config.yaml
arch: "transformer"
model: "sound classifier"
dataset: "short read English sentences (LibriTTS-R)"
train_examples: 26041
time_shift_ms: 50
n_mels: 64
hop_length: 160
input: "log_mel"
spec_augment: false
win_length: 512
targets: ["voice"]
num_classes: 2
norm: "layernorm"
norm_position: "pre"
activation: "gelu"
mlp_ratio: 4
head_dim: 48
fused_qkv: false
bias: "all"
qk_norm: false
parallel_block: false
dropout: 0.05
inner_norm: false
subsampling: 4
layers: 8
width: 256
positions: "rope"
pooling: "class_token"
label_smoothing: 0.1
loss: "binary_cross_entropy"
init: "lecun_normal"
residual_init: "none"
optimizer: "muon"
muon_scale: "original"
lr: 0.018
momentum: 0.95
nesterov: true
orthogonalizer: "newton_schulz_5"
adamw_lr_other_params: 0.0018
adaptive_grad_clip: 0.1
ema_decay: 0.99
steps: 11000
batch_size: 64
epochs: 27.0
lr_schedule: "cosine"
final_lr_fraction: 0.1
warmup_steps: 2200
weight_decay: 0.009
adamw_weight_decay_other_params: 0.01
Rows from block 4, named by matrix and row number. Rows with one number belong to one neuron. Each number is 50 + 12 x the weight over its row's rms, rounded and kept within 0 to 99. All counts start at 0. After the name is the row's rms in percent of the matrix's.
# fc1: MLP up (model.blocks.4.mlp.fc1.weight, 1024x256), inputs 0-127
# fc2: MLP down (model.blocks.4.mlp.fc2.weight, 256x1024, transposed), outputs 0-127
fc1.776 096:59 58 48 52 63 56 32 40 75 51 47 29 36 39 55 45 50 33 52 51 36 32 45 63 74 47 60 57 52 54 32 71 58 74 60 49 64 32 63 40 57 39 53 61 58 20 74 44 61 40 40 50 43 33 67 52 69 65 49 37 54 46 53 59 52 27 56 60 41 54 44 42 33 59 57 48 59 56 38 58 38 25 56 43 43 46 40 51 52 37 44 54 28 49 57 56 64 36 72 45 59 38 63 28 43 21 66 52 62 60 61 21 45 43 51 79 46 24 54 61 66 41 19 49 67 61 41 38
fc1.777 036:27 45 44 50 42 34 45 49 50 43 58 42 76 31 49 27 78 50 58 43 33 68 68 59 42 13 54 47 66 42 51 63 41 44 15 62 40 63 55 63 57 40 48 48 45 70 39 45 46 52 53 43 41 41 56 60 39 48 56 36 31 64 42 80 55 52 45 47 54 50 38 56 51 57 53 52 48 69 42 45 63 19 54 51 52 74 44 49 34 70 40 51 45 45 60 39 59 50 45 26 56 56 26 50 40 54 38 55 63 41 72 57 39 32 76 54 50 38 52 28 36 54 51 55 64 53 53 57
fc1.778 082:59 59 50 32 55 44 40 48 43 39 42 25 67 33 51 44 45 42 47 76 57 63 64 55 50 48 40 67 29 34 48 51 64 56 46 55 57 56 71 69 36 57 29 33 64 54 71 43 62 39 50 36 57 42 44 48 44 51 39 55 39 31 57 18 54 47 47 55 64 43 67 54 62 73 71 51 65 55 45 46 35 35 63 52 40 38 50 43 59 47 47 50 42 56 44 58 67 50 43 55 50 55 35 37 71 48 54 66 66 41 58 36 50 54 48 38 60 48 73 49 46 53 51 38 57 50 53 39
fc1.779 024:56 67 51 70 38 64 43 72 62 64 71 58 50 36 53 28 53 49 49 49 59 49 44 64 49 65 65 50 48 46 43 59 33 63 55 40 41 79 52 60 60 37 54 50 33 49 60 51 60 42 50 33 81 65 43 62 38 72 34 29 65 68 63 77 63 58 25 43 33 46 47 61 54 49 43 66 64 39 46 40 55 43 47 52 46 58 50 51 70 61 34 50 66 38 48 41 54 57 58 34 27 44 41 51 63 43 66 33 61 44 59 47 52 41 43 59 45 61 60 64 29 43 48 58 26 47 45 57
fc1.780 132:34 46 42 64 46 49 56 56 57 53 64 46 50 20 38 40 35 33 44 48 45 58 67 47 45 47 28 71 41 60 74 38 70 51 49 35 46 52 65 56 57 53 44 47 54 48 66 60 57 42 63 40 56 25 65 57 59 47 59 46 21 59 46 67 56 16 37 46 50 44 49 49 48 56 43 53 64 33 51 64 24 48 54 33 51 63 52 51 55 35 44 64 37 34 74 18 26 61 67 46 85 43 58 40 36 50 35 58 53 41 56 44 36 48 71 54 47 42 45 34 57 48 57 64 38 46 39 17
fc1.781 062:63 56 38 70 39 50 50 53 54 65 51 33 49 45 42 37 66 46 45 46 57 49 51 53 33 49 74 53 58 41 38 36 61 67 46 41 72 63 46 43 58 53 62 52 38 24 39 47 52 37 41 45 54 43 50 56 67 51 38 48 52 46 41 58 44 50 63 46 46 63 43 70 50 54 43 42 61 68 62 63 64 61 61 59 27 55 47 60 52 56 50 61 39 87 34 49 09 51 62 58 42 62 41 51 36 32 75 33 41 51 32 67 27 41 44 54 40 49 65 63 65 38 41 49 57 22 42 66
fc1.782 117:55 45 60 36 66 58 32 58 42 53 32 77 43 44 61 42 68 42 50 65 44 67 47 40 31 69 57 47 61 23 48 55 31 34 49 58 51 34 61 25 53 50 53 55 29 52 69 62 52 50 44 60 54 56 53 46 47 43 61 43 38 42 36 56 41 60 50 33 47 71 67 49 40 63 57 48 40 64 38 55 50 38 63 42 41 31 40 42 45 20 41 44 54 42 38 70 30 48 49 72 58 31 44 77 49 49 53 43 46 34 59 29 59 64 24 62 50 56 69 46 54 50 65 43 64 65 52 60
fc1.783 038:39 38 37 42 66 44 44 60 64 37 59 36 53 55 55 63 38 40 58 27 23 49 56 52 50 48 45 55 44 43 34 62 52 53 60 47 67 79 53 68 52 47 35 45 58 79 51 60 44 41 47 89 56 52 56 65 65 60 46 43 43 45 50 60 50 55 52 60 43 54 36 61 60 38 56 37 61 39 38 36 63 49 49 56 27 75 48 59 41 43 30 65 50 57 28 41 58 41 48 42 54 61 48 19 36 44 39 68 57 45 57 63 60 39 70 35 48 60 49 58 61 21 58 60 26 50 39 58
fc1.784 144:47 54 42 66 36 69 48 39 53 56 33 37 40 67 51 54 43 32 37 53 74 63 52 35 56 56 68 41 56 35 33 48 65 43 57 36 30 45 55 19 51 31 33 48 57 56 52 34 39 48 64 79 51 41 46 49 39 54 48 61 79 42 43 44 50 67 28 53 22 38 54 63 42 41 61 53 52 24 47 51 29 45 54 42 62 36 55 70 57 48 39 58 64 60 46 58 42 58 33 40 43 22 52 58 45 69 24 63 42 51 45 45 50 27 65 56 43 57 51 44 53 53 62 29 50 60 38 32
fc1.785 106:67 36 42 26 67 54 39 62 52 31 56 47 39 56 52 41 58 62 56 59 62 41 49 43 62 55 49 27 61 37 58 46 43 54 34 63 38 57 66 60 52 66 74 65 34 59 58 46 19 48 39 48 59 56 65 33 52 65 57 62 61 60 71 55 43 54 55 61 57 60 53 50 60 44 39 48 65 53 55 43 49 44 64 45 47 65 30 59 63 49 40 44 47 58 38 46 60 52 41 43 55 75 37 64 58 49 53 39 48 34 43 40 37 71 55 50 55 45 46 54 62 38 49 48 18 40 45 43
fc1.786 045:49 61 42 47 58 67 72 45 52 59 49 60 51 74 42 26 55 49 52 55 49 37 35 19 53 36 49 46 52 42 44 65 40 47 63 53 43 41 57 27 56 30 50 60 49 62 37 49 53 44 61 33 45 42 68 69 38 76 46 59 46 39 45 32 35 53 39 37 50 42 34 49 61 52 41 57 88 57 48 42 63 38 57 53 39 51 60 70 71 62 45 41 48 56 42 66 48 55 51 44 36 53 39 38 51 60 50 60 40 61 28 66 56 55 39 65 75 66 46 47 57 57 51 47 60 64 47 48
fc1.787 129:48 57 43 57 60 53 62 44 55 58 51 39 50 51 51 65 57 39 74 46 60 68 43 53 36 64 61 64 39 42 47 80 53 37 34 60 54 43 50 52 66 65 67 37 30 60 26 48 39 49 41 74 51 41 47 48 52 64 36 44 55 33 35 51 59 36 67 94 39 55 57 53 61 46 66 62 58 25 64 69 54 49 38 58 50 52 63 49 36 36 43 32 51 68 53 49 62 60 25 38 42 28 69 62 31 44 49 55 35 37 27 51 42 42 39 58 64 65 56 58 63 77 53 49 40 33 57 49
fc1.788 071:44 39 48 62 51 44 57 31 48 61 44 45 47 71 51 43 52 51 38 27 75 39 47 59 53 34 39 51 54 43 67 31 71 43 58 62 51 51 66 40 33 36 54 33 38 47 66 54 44 59 33 41 34 68 41 52 48 54 42 57 64 36 61 43 59 31 62 59 70 45 43 57 43 66 44 58 35 56 31 60 25 32 39 52 36 24 53 53 58 30 57 48 52 41 46 29 65 42 55 67 56 47 55 59 69 58 50 64 59 36 56 46 41 47 56 40 41 65 69 62 58 43 41 55 58 37 59 66
fc1.789 107:71 68 43 26 38 71 47 37 60 40 59 51 53 36 60 45 70 39 60 36 68 33 29 63 57 58 59 34 40 56 44 66 39 41 33 69 59 67 63 54 59 46 42 35 66 45 50 39 55 32 51 36 44 57 57 53 58 51 48 41 40 48 42 58 63 48 42 58 57 49 42 56 76 40 48 27 46 33 56 56 67 36 31 78 69 57 45 52 56 54 42 43 49 57 45 53 41 50 57 40 48 49 54 48 33 33 94 45 65 64 51 53 66 39 36 45 60 43 52 54 44 60 58 54 43 55 30 60
fc1.790 101:37 33 36 62 47 58 51 68 69 43 49 37 45 41 37 50 62 27 31 39 44 59 28 34 52 45 58 48 52 49 49 51 41 49 57 33 61 52 60 43 56 24 49 51 70 41 55 62 63 31 50 26 28 59 46 67 65 57 59 51 44 44 47 69 77 51 46 42 41 59 62 54 50 46 45 50 54 82 57 45 44 43 54 19 56 60 48 29 35 46 35 47 52 51 46 56 45 45 60 42 57 30 28 71 69 49 45 54 42 28 49 43 42 57 55 50 68 49 51 56 33 33 60 55 65 45 55 46
fc1.791 080:65 59 54 67 37 38 72 64 56 51 52 53 64 58 54 26 60 56 43 29 28 45 56 68 60 44 63 54 51 58 44 37 58 54 45 56 56 59 48 42 51 48 62 73 65 64 69 55 36 51 40 36 47 53 27 62 53 45 69 65 34 35 50 48 51 57 54 43 48 35 46 55 53 50 58 72 48 48 63 57 62 61 39 43 51 34 43 52 50 59 37 40 63 48 65 51 58 48 46 60 40 49 47 45 65 60 59 36 50 66 47 52 53 58 42 74 65 77 47 58 48 26 44 40 56 35 41 36
fc1.792 110:51 37 51 41 48 53 50 47 23 56 62 41 54 34 56 26 40 62 58 41 68 55 46 40 80 43 67 74 61 66 52 62 32 49 61 44 49 43 58 76 39 31 39 60 55 72 50 34 73 47 61 41 51 62 51 44 34 35 47 51 48 40 55 40 39 38 58 63 45 38 47 47 36 42 41 46 51 66 57 45 37 43 61 51 65 41 40 36 53 57 23 69 36 70 57 53 45 43 61 55 49 61 53 34 53 29 28 88 50 54 32 65 66 55 46 58 51 46 56 42 45 43 47 42 46 43 57 31
fc1.793 116:29 45 42 73 56 41 35 64 56 55 38 39 42 50 43 35 60 43 54 46 46 66 42 50 58 36 49 45 47 36 46 61 51 53 50 55 54 28 57 63 72 46 52 29 55 57 54 71 48 44 64 29 55 57 46 72 38 39 39 58 61 46 36 40 66 64 35 75 66 49 39 40 50 61 57 46 48 67 65 60 44 58 61 52 33 33 49 31 45 54 56 51 38 64 51 45 55 51 33 69 49 60 42 47 33 72 43 50 62 80 24 35 60 52 37 61 33 40 31 59 40 44 28 56 55 66 46 34
fc1.794 048:65 55 57 60 45 26 36 41 66 42 50 31 72 77 49 52 61 60 41 69 58 43 77 47 51 67 36 43 45 73 42 45 47 69 56 55 47 58 66 33 69 47 33 61 59 49 41 57 53 42 39 69 38 41 42 52 51 38 51 67 40 67 62 55 61 36 45 42 49 59 49 83 62 33 28 56 37 42 61 62 29 44 51 34 48 48 41 33 45 34 70 47 40 68 29 66 35 63 40 48 47 58 53 55 50 39 61 26 51 55 54 41 74 54 49 51 46 67 63 66 62 70 60 49 45 35 41 51
fc1.795 085:69 59 37 53 39 41 53 32 48 30 69 49 54 63 60 56 55 37 47 37 63 71 28 57 43 28 57 38 52 44 57 42 61 43 31 56 42 45 57 36 58 37 54 60 65 43 45 65 52 22 32 73 66 45 59 58 47 33 57 38 44 57 50 43 33 55 44 43 51 44 66 39 52 28 64 33 53 48 69 52 53 35 79 70 59 46 43 55 47 36 30 45 43 31 71 53 63 46 38 57 41 58 31 36 33 46 45 36 43 45 33 40 48 60 52 50 38 87 45 55 61 60 49 43 65 48 49 41
fc1.796 084:28 63 67 61 32 66 51 38 34 52 27 34 33 59 31 47 43 53 48 62 68 50 60 54 40 56 28 67 51 58 46 43 58 61 56 54 46 70 47 62 54 67 35 48 56 54 56 56 43 47 60 29 55 50 63 68 53 53 46 45 82 57 38 45 35 47 45 50 50 45 60 41 57 57 50 31 42 45 62 39 51 58 38 36 62 70 44 35 58 39 26 40 45 52 35 39 39 49 66 20 52 58 29 31 55 69 58 44 62 63 44 30 65 52 33 51 58 51 56 40 64 48 65 52 56 47 58 39
fc1.797 077:63 72 33 53 44 41 52 38 67 42 35 50 58 51 35 64 72 59 45 34 77 66 63 51 60 38 69 61 62 52 56 43 64 26 41 52 67 34 51 52 54 41 49 51 40 44 74 60 60 47 38 32 68 55 38 40 64 52 28 52 53 54 52 65 69 51 51 28 46 53 50 62 56 67 37 68 32 25 44 50 54 25 69 56 62 49 34 67 43 37 50 25 40 42 56 50 37 54 61 55 51 57 47 33 37 66 53 52 31 45 44 64 50 32 50 36 58 62 36 41 48 63 58 43 13 57 55 53
fc1.798 150:32 34 48 43 57 69 50 30 60 25 53 40 76 52 51 75 53 34 55 47 50 62 60 56 51 34 39 46 32 47 39 66 59 42 52 53 37 45 60 61 53 43 69 56 55 26 40 53 56 46 44 42 44 47 29 46 54 52 52 47 71 52 63 49 30 53 41 44 35 62 47 61 63 45 51 69 51 61 38 40 69 42 48 70 64 30 34 52 65 45 43 54 44 45 50 16 36 58 49 62 63 48 51 35 52 38 68 41 51 54 56 53 38 36 54 74 52 41 63 26 45 38 35 44 43 62 59 50
fc1.799 088:77 17 55 53 59 40 47 61 63 41 54 44 51 48 38 32 59 48 47 45 49 26 44 55 46 50 42 63 53 24 64 36 70 55 53 53 56 44 49 47 39 42 54 48 43 71 41 33 32 62 51 51 53 58 34 60 30 56 43 55 62 56 30 64 47 64 42 72 57 55 45 70 41 25 61 61 39 35 59 71 43 67 46 56 46 65 52 48 47 29 42 48 66 48 57 18 47 47 51 61 37 41 65 74 62 45 59 48 35 40 48 41 46 56 52 26 70 49 70 50 70 63 42 43 55 55 45 33
fc1.800 039:62 39 54 54 43 51 50 61 43 44 52 45 48 27 49 30 44 45 53 38 53 48 51 60 63 22 47 49 45 39 42 50 61 63 38 45 54 25 41 44 65 55 46 48 81 48 55 43 46 57 45 69 52 51 47 55 22 59 51 64 53 53 44 42 55 52 65 50 42 45 41 51 65 43 38 28 44 55 61 68 32 60 79 55 61 76 42 46 63 57 69 52 45 62 58 39 34 46 26 44 46 29 29 79 62 46 55 52 50 50 55 68 40 59 43 58 53 39 75 61 57 46 41 29 26 42 41 37
fc1.801 118:64 57 29 57 21 28 42 62 47 49 63 50 52 46 44 36 54 61 76 58 40 53 32 56 39 49 34 52 52 52 60 67 41 52 52 36 57 33 54 55 46 37 58 37 35 62 57 51 51 57 44 52 40 39 41 56 56 68 73 79 50 46 63 43 52 50 51 34 56 34 44 66 59 77 38 51 53 55 67 50 61 41 50 54 29 63 42 33 31 42 65 41 50 48 64 60 68 54 12 42 34 69 55 54 41 51 50 40 41 51 40 58 73 53 50 52 35 63 53 70 34 73 39 56 40 56 48 66
fc2.776 111:30 42 68 55 44 61 60 36 62 32 38 39 68 39 31 73 56 74 50 40 51 50 47 31 36 55 55 42 51 44 69 50 41 54 54 38 40 52 54 50 45 75 45 36 39 87 39 63 16 36 49 53 46 45 42 65 58 48 59 37 54 45 51 52 47 65 60 56 58 43 33 65 41 45 54 40 47 58 31 57 77 68 44 58 51 56 58 41 57 49 56 33 62 59 38 56 38 53 36 49 46 43 54 55 57 44 34 50 57 36 47 77 31 64 32 58 52 64 42 66 64 41 58 42 57 59 45 63
fc2.777 039:55 54 48 61 81 48 49 45 50 68 50 43 43 55 69 58 34 47 63 45 63 36 61 48 61 73 44 50 52 74 67 32 56 55 67 43 57 62 60 59 57 64 53 40 48 46 42 51 47 58 62 62 51 58 49 43 54 45 27 41 54 69 76 22 60 51 61 64 45 45 49 33 45 59 45 47 52 50 43 24 42 61 51 46 61 58 57 42 51 54 53 16 38 55 32 37 56 60 67 59 45 42 53 51 63 48 40 41 49 51 32 39 51 68 42 45 44 44 42 84 51 50 36 49 31 45 48 34
fc2.778 079:57 54 31 39 40 44 53 66 53 50 41 43 61 68 42 54 48 52 68 49 60 50 66 27 47 57 47 34 57 71 42 34 61 48 58 58 46 45 26 43 56 39 60 68 40 58 41 54 57 48 51 64 56 43 40 59 60 48 55 54 53 49 58 39 58 72 43 44 36 66 68 36 46 46 35 74 33 45 52 57 27 65 51 54 58 42 53 51 31 45 27 47 59 56 33 56 31 51 55 54 34 54 53 35 35 50 34 32 29 72 34 46 47 56 65 82 64 56 64 49 59 50 27 56 59 57 26 73
fc2.779 022:32 37 62 35 59 28 75 49 40 57 49 57 42 37 40 58 41 50 27 69 67 59 45 71 57 42 56 48 72 51 49 46 41 69 43 39 31 44 30 51 63 54 43 39 54 52 51 42 22 35 48 56 47 50 43 54 55 61 30 75 43 39 39 52 37 33 82 63 41 66 34 43 41 25 64 59 43 42 67 45 37 61 48 33 46 38 31 54 36 46 31 50 54 59 57 64 50 36 39 88 44 64 45 42 50 52 50 54 58 37 38 52 42 49 56 64 48 51 48 51 49 49 37 48 46 62 51 43
fc2.780 131:56 38 60 50 47 44 58 53 37 56 42 33 48 37 53 48 31 52 46 64 52 37 52 47 70 41 80 43 59 55 46 44 29 69 39 44 49 49 46 25 43 38 58 49 60 77 61 33 42 40 45 67 39 40 37 53 35 61 74 47 79 32 52 54 28 76 57 55 67 66 48 44 52 58 34 65 56 55 69 54 76 39 70 36 22 34 43 44 64 59 49 49 57 53 47 39 79 49 38 78 48 52 72 49 55 41 57 46 45 69 57 74 39 44 55 50 46 41 49 65 54 60 51 43 55 69 31 45
fc2.781 064:57 36 63 57 50 59 41 31 50 57 31 70 62 50 37 45 33 44 47 40 24 47 52 46 65 39 42 61 24 72 52 64 39 43 36 66 43 59 34 47 53 43 66 53 56 47 78 60 62 39 67 52 48 44 55 68 27 46 45 44 60 40 42 37 62 53 46 46 62 35 59 59 45 55 55 61 34 44 44 45 48 60 63 38 86 44 64 47 55 45 49 33 53 55 42 29 54 31 34 51 60 75 52 59 35 53 61 52 48 53 47 50 48 74 51 59 59 46 43 35 54 40 60 63 51 67 46 63
fc2.782 108:70 52 39 57 68 40 51 33 59 58 37 49 61 27 30 58 39 66 47 32 44 39 40 45 62 30 69 53 38 59 31 47 64 67 47 55 42 50 45 68 47 65 51 50 62 54 50 64 72 44 69 39 58 53 30 37 62 71 25 41 45 63 56 48 41 38 41 61 54 43 54 39 48 31 69 47 49 39 58 51 46 50 68 44 34 54 58 17 25 61 45 50 59 45 52 54 78 61 54 64 41 48 43 29 65 31 49 54 50 50 42 67 44 46 69 40 59 30 56 31 48 53 38 44 48 36 48 66
fc2.783 036:35 55 50 61 34 73 45 48 48 43 61 43 68 56 54 56 52 51 60 39 53 58 58 45 55 34 65 69 44 70 34 66 53 58 37 47 43 23 62 44 29 65 35 42 46 39 36 34 49 56 58 45 51 57 52 46 31 72 68 48 57 64 50 54 40 38 50 43 36 42 55 50 31 54 38 68 44 42 48 54 64 44 56 40 66 40 59 47 53 64 47 70 46 48 61 80 36 42 50 55 38 34 60 38 54 62 18 39 39 44 64 61 50 57 45 60 45 35 50 41 51 56 40 64 57 46 61 34
fc2.784 152:56 55 63 44 55 33 46 56 49 52 47 42 51 28 40 53 48 60 57 62 41 57 51 70 33 33 40 62 36 46 50 59 49 44 49 45 49 55 44 67 39 52 65 50 35 49 39 67 38 41 49 22 39 68 58 39 60 43 60 45 40 39 57 60 35 54 58 45 57 54 71 44 43 37 36 76 41 81 48 66 59 71 56 65 40 74 43 31 34 47 52 50 35 41 37 33 42 38 49 61 49 72 68 49 60 34 72 67 75 58 54 57 44 54 59 41 22 42 28 68 78 45 48 61 59 53 55 65
fc2.785 111:25 68 44 48 23 54 47 26 49 50 37 37 67 42 61 54 47 57 45 45 59 67 72 64 48 45 50 73 28 52 19 31 55 81 55 62 48 69 26 48 57 51 51 61 73 33 54 35 72 65 53 44 41 49 44 41 48 41 61 53 43 47 51 69 75 41 51 38 37 34 31 44 31 39 62 58 44 57 44 55 34 64 47 50 44 56 65 48 49 69 25 44 50 30 52 77 62 50 59 45 44 34 71 48 50 57 61 57 57 61 53 62 51 55 54 59 64 46 28 45 26 61 54 47 73 61 58 61
fc2.786 043:51 38 37 40 57 29 54 47 31 49 47 49 50 60 46 76 61 73 65 42 49 40 52 71 59 49 37 65 54 59 69 75 42 59 45 65 60 53 49 33 36 60 67 40 46 39 53 53 53 57 51 60 55 58 66 62 44 26 48 50 21 45 49 45 61 79 64 47 46 39 41 45 51 63 47 77 31 58 41 42 60 49 79 42 43 44 46 51 34 50 44 58 39 40 46 47 34 36 43 36 50 62 51 77 53 59 47 51 60 31 62 37 48 64 49 42 63 63 44 57 42 52 25 46 59 51 30 38
fc2.787 114:57 48 65 34 33 61 39 67 46 47 50 38 70 61 61 59 41 64 47 64 40 47 51 44 42 36 49 42 40 52 33 48 66 54 79 51 65 43 33 43 52 29 43 69 50 51 64 48 63 46 61 31 69 58 51 61 46 54 46 51 49 57 47 41 49 29 51 38 35 29 54 43 64 43 47 65 51 60 40 33 29 44 72 47 58 57 35 67 46 38 53 53 56 21 48 48 52 41 63 53 57 71 42 47 50 62 06 40 53 74 61 43 63 80 62 84 49 62 54 35 30 37 54 44 69 58 51 62
fc2.788 073:63 43 39 32 44 55 58 44 57 56 71 74 59 64 22 55 59 59 53 64 52 61 57 65 59 35 40 47 56 51 48 39 32 62 25 43 43 44 67 54 59 52 72 43 64 37 32 34 41 37 38 47 70 53 66 43 55 68 66 43 41 57 37 56 30 57 55 62 57 67 40 53 47 54 60 39 52 51 74 16 59 59 59 40 44 47 26 48 58 68 68 44 38 28 43 61 33 49 42 57 60 48 54 40 20 47 67 59 39 35 40 64 49 57 56 60 62 42 86 49 54 56 49 53 38 61 48 40
fc2.789 104:23 49 53 39 57 54 68 70 61 44 30 51 55 48 46 58 20 72 35 43 45 66 50 25 54 24 54 38 58 44 66 49 71 55 70 37 33 53 55 50 41 57 37 52 46 55 46 46 41 36 44 59 42 51 35 53 28 63 38 52 41 57 63 38 44 66 61 34 58 49 62 47 28 56 66 52 54 44 36 71 39 52 44 30 27 54 53 54 62 49 59 22 41 36 54 59 57 43 45 39 33 48 28 60 59 73 56 78 44 32 36 58 44 52 61 64 46 58 56 45 45 50 53 51 64 37 51 54
fc2.790 091:46 38 21 69 54 45 65 57 49 38 53 54 28 67 67 43 43 69 63 43 61 58 57 63 47 57 39 47 54 55 40 44 58 50 35 68 43 57 53 44 57 70 44 41 27 80 63 64 64 36 32 57 51 36 55 48 41 65 19 55 57 52 55 55 48 74 38 41 54 45 34 45 57 19 50 37 35 32 48 63 62 47 38 40 48 66 50 62 59 49 17 34 53 49 45 61 66 56 59 42 45 49 44 21 39 48 59 57 69 56 38 51 55 61 71 56 47 61 54 34 34 63 58 40 63 52 49 52
fc2.791 073:44 63 59 50 52 56 34 32 31 53 47 35 36 48 53 58 41 32 70 77 64 67 41 53 47 58 48 65 47 54 62 32 41 57 42 63 27 50 56 53 39 57 42 47 55 57 45 63 66 66 48 52 48 57 40 44 57 50 55 51 54 59 44 41 47 62 39 65 48 72 57 54 48 43 57 61 52 50 52 52 37 27 64 47 55 47 54 37 57 30 35 56 53 35 43 48 48 45 71 46 62 68 53 46 35 35 43 72 37 67 64 28 31 47 56 45 25 43 42 39 54 79 51 56 56 54 42 52
fc2.792 099:35 74 36 51 70 49 55 44 56 48 61 60 45 67 37 71 63 34 44 51 47 34 62 50 37 58 29 36 46 25 42 33 57 78 53 49 49 33 54 25 66 63 36 42 46 57 66 53 53 47 64 49 51 46 53 58 36 44 55 30 61 51 55 53 52 29 41 41 32 49 43 45 65 80 71 46 48 43 53 55 70 41 55 48 47 66 55 69 54 50 38 51 52 60 53 43 42 54 66 54 56 66 52 59 25 85 63 33 40 44 54 48 50 48 27 42 40 54 64 77 47 46 37 37 49 41 54 54
fc2.793 124:54 67 64 57 47 70 59 60 40 43 29 37 39 48 53 34 48 61 68 51 46 68 28 55 54 47 66 51 56 45 64 27 47 57 65 33 52 50 57 47 39 69 37 64 35 46 42 34 52 48 64 53 43 60 45 46 69 26 58 43 28 41 60 57 45 40 66 44 43 49 64 58 59 44 67 59 58 54 17 32 38 50 49 70 68 55 52 52 55 59 66 49 53 43 43 43 40 56 53 62 40 73 53 43 69 08 40 53 39 38 67 62 46 50 40 43 71 56 54 38 57 43 60 62 29 46 65 62
fc2.794 043:41 50 31 41 43 70 48 59 33 25 61 55 42 62 58 46 36 63 55 44 44 62 66 62 56 29 52 54 43 46 32 54 50 46 50 54 73 24 70 67 41 29 65 48 45 52 64 35 35 37 60 51 46 54 54 48 44 42 56 42 72 47 40 59 54 62 42 48 35 64 83 51 39 39 39 51 47 62 52 60 61 43 73 42 63 23 65 57 75 33 60 59 67 22 63 25 69 35 41 66 45 39 62 31 51 35 63 80 51 41 49 68 30 51 48 41 55 35 48 27 36 39 41 67 36 53 64 35
fc2.795 079:41 60 40 63 52 49 56 39 56 37 30 64 53 39 47 51 37 63 72 63 38 43 63 47 42 59 55 50 46 67 51 60 44 73 55 52 60 46 56 69 51 31 36 41 55 47 27 41 49 62 36 46 59 54 46 02 58 73 42 61 62 55 58 24 57 52 43 44 67 33 36 59 45 53 26 68 70 28 38 57 46 75 63 61 63 60 43 45 46 15 47 51 50 68 53 37 38 44 59 37 67 59 69 49 55 51 58 43 36 36 66 38 53 51 47 24 36 41 52 34 50 63 71 49 59 54 42 59
fc2.796 084:37 37 38 60 74 37 73 56 50 42 58 56 65 50 71 66 48 46 47 74 61 61 56 55 70 62 52 55 40 51 48 43 31 85 39 61 42 33 65 53 49 50 60 38 42 63 35 67 59 43 40 51 41 44 31 56 48 51 43 37 36 45 68 71 49 49 54 55 43 50 42 59 40 43 29 59 51 45 50 59 52 47 72 47 47 36 37 64 67 59 63 61 50 38 60 42 48 44 33 79 55 57 50 52 31 57 47 42 61 30 61 68 52 55 60 50 55 50 49 46 41 58 49 65 48 34 39 63
fc2.797 078:46 30 37 43 56 53 66 34 23 42 62 62 39 42 59 51 36 47 47 64 42 50 47 49 48 33 41 63 36 41 50 65 58 71 39 27 38 46 39 59 48 50 48 41 46 58 49 43 52 65 62 42 54 47 60 61 31 53 62 44 45 43 47 41 53 54 33 53 49 58 61 48 40 34 50 38 49 61 83 39 52 67 43 40 31 71 40 46 48 35 47 54 55 59 38 59 54 73 31 48 44 48 75 52 63 31 51 44 56 57 48 58 50 57 59 76 68 54 61 64 61 43 53 55 74 58 58 53
fc2.798 160:51 72 52 28 22 72 53 64 65 69 33 38 33 68 30 63 46 59 48 54 32 66 66 48 34 56 65 52 66 59 65 53 43 58 46 32 51 44 52 64 37 59 56 48 47 59 47 55 37 64 45 46 53 90 56 63 66 43 29 57 61 49 40 47 56 51 60 45 62 52 57 55 44 44 54 23 37 67 50 90 38 82 37 58 45 45 48 48 64 57 42 52 45 49 57 75 47 50 29 58 49 36 51 38 55 75 70 59 32 40 45 35 66 49 54 54 56 46 47 70 64 49 47 49 46 60 40 45
fc2.799 083:34 62 63 78 39 38 24 38 35 38 40 65 44 59 56 65 48 56 53 61 52 50 56 56 60 47 51 64 57 82 26 53 45 57 27 71 40 32 53 43 55 58 51 45 55 56 40 43 52 54 45 54 56 44 59 57 75 51 57 32 42 65 47 42 59 35 58 58 62 54 67 57 74 72 47 55 65 69 43 46 37 54 55 57 44 54 52 53 52 57 48 65 31 46 53 60 39 71 56 69 50 68 50 54 53 68 37 56 44 43 84 58 45 34 53 45 62 46 38 33 61 46 55 48 49 56 53 49
fc2.800 039:54 61 41 64 72 61 45 44 46 40 61 53 52 59 53 63 45 44 47 54 61 34 49 33 54 56 45 59 19 54 63 28 51 44 45 51 52 48 52 41 56 58 60 57 43 20 38 39 56 51 51 33 44 53 49 21 50 25 55 52 66 62 63 61 43 42 54 62 37 60 45 53 29 54 19 43 45 37 38 37 37 55 43 56 42 48 65 37 54 62 37 38 37 44 46 66 71 44 65 47 44 71 41 52 46 59 53 55 48 32 63 42 77 31 35 45 41 67 38 49 40 64 52 56 52 52 51 29
fc2.801 113:50 49 47 24 68 68 48 33 43 46 36 54 63 47 51 61 61 48 30 52 41 49 31 33 43 72 57 44 64 49 36 30 62 63 69 62 57 76 38 68 44 55 62 47 48 59 46 46 58 63 48 44 52 63 57 73 54 34 41 39 50 60 43 70 66 67 58 70 57 38 39 39 50 58 54 38 59 52 54 59 34 53 50 64 48 51 48 37 42 56 33 69 48 50 60 61 35 60 53 55 50 26 43 40 51 55 54 36 46 49 50 58 32 60 35 39 39 42 44 58 40 37 53 67 51 48 41 64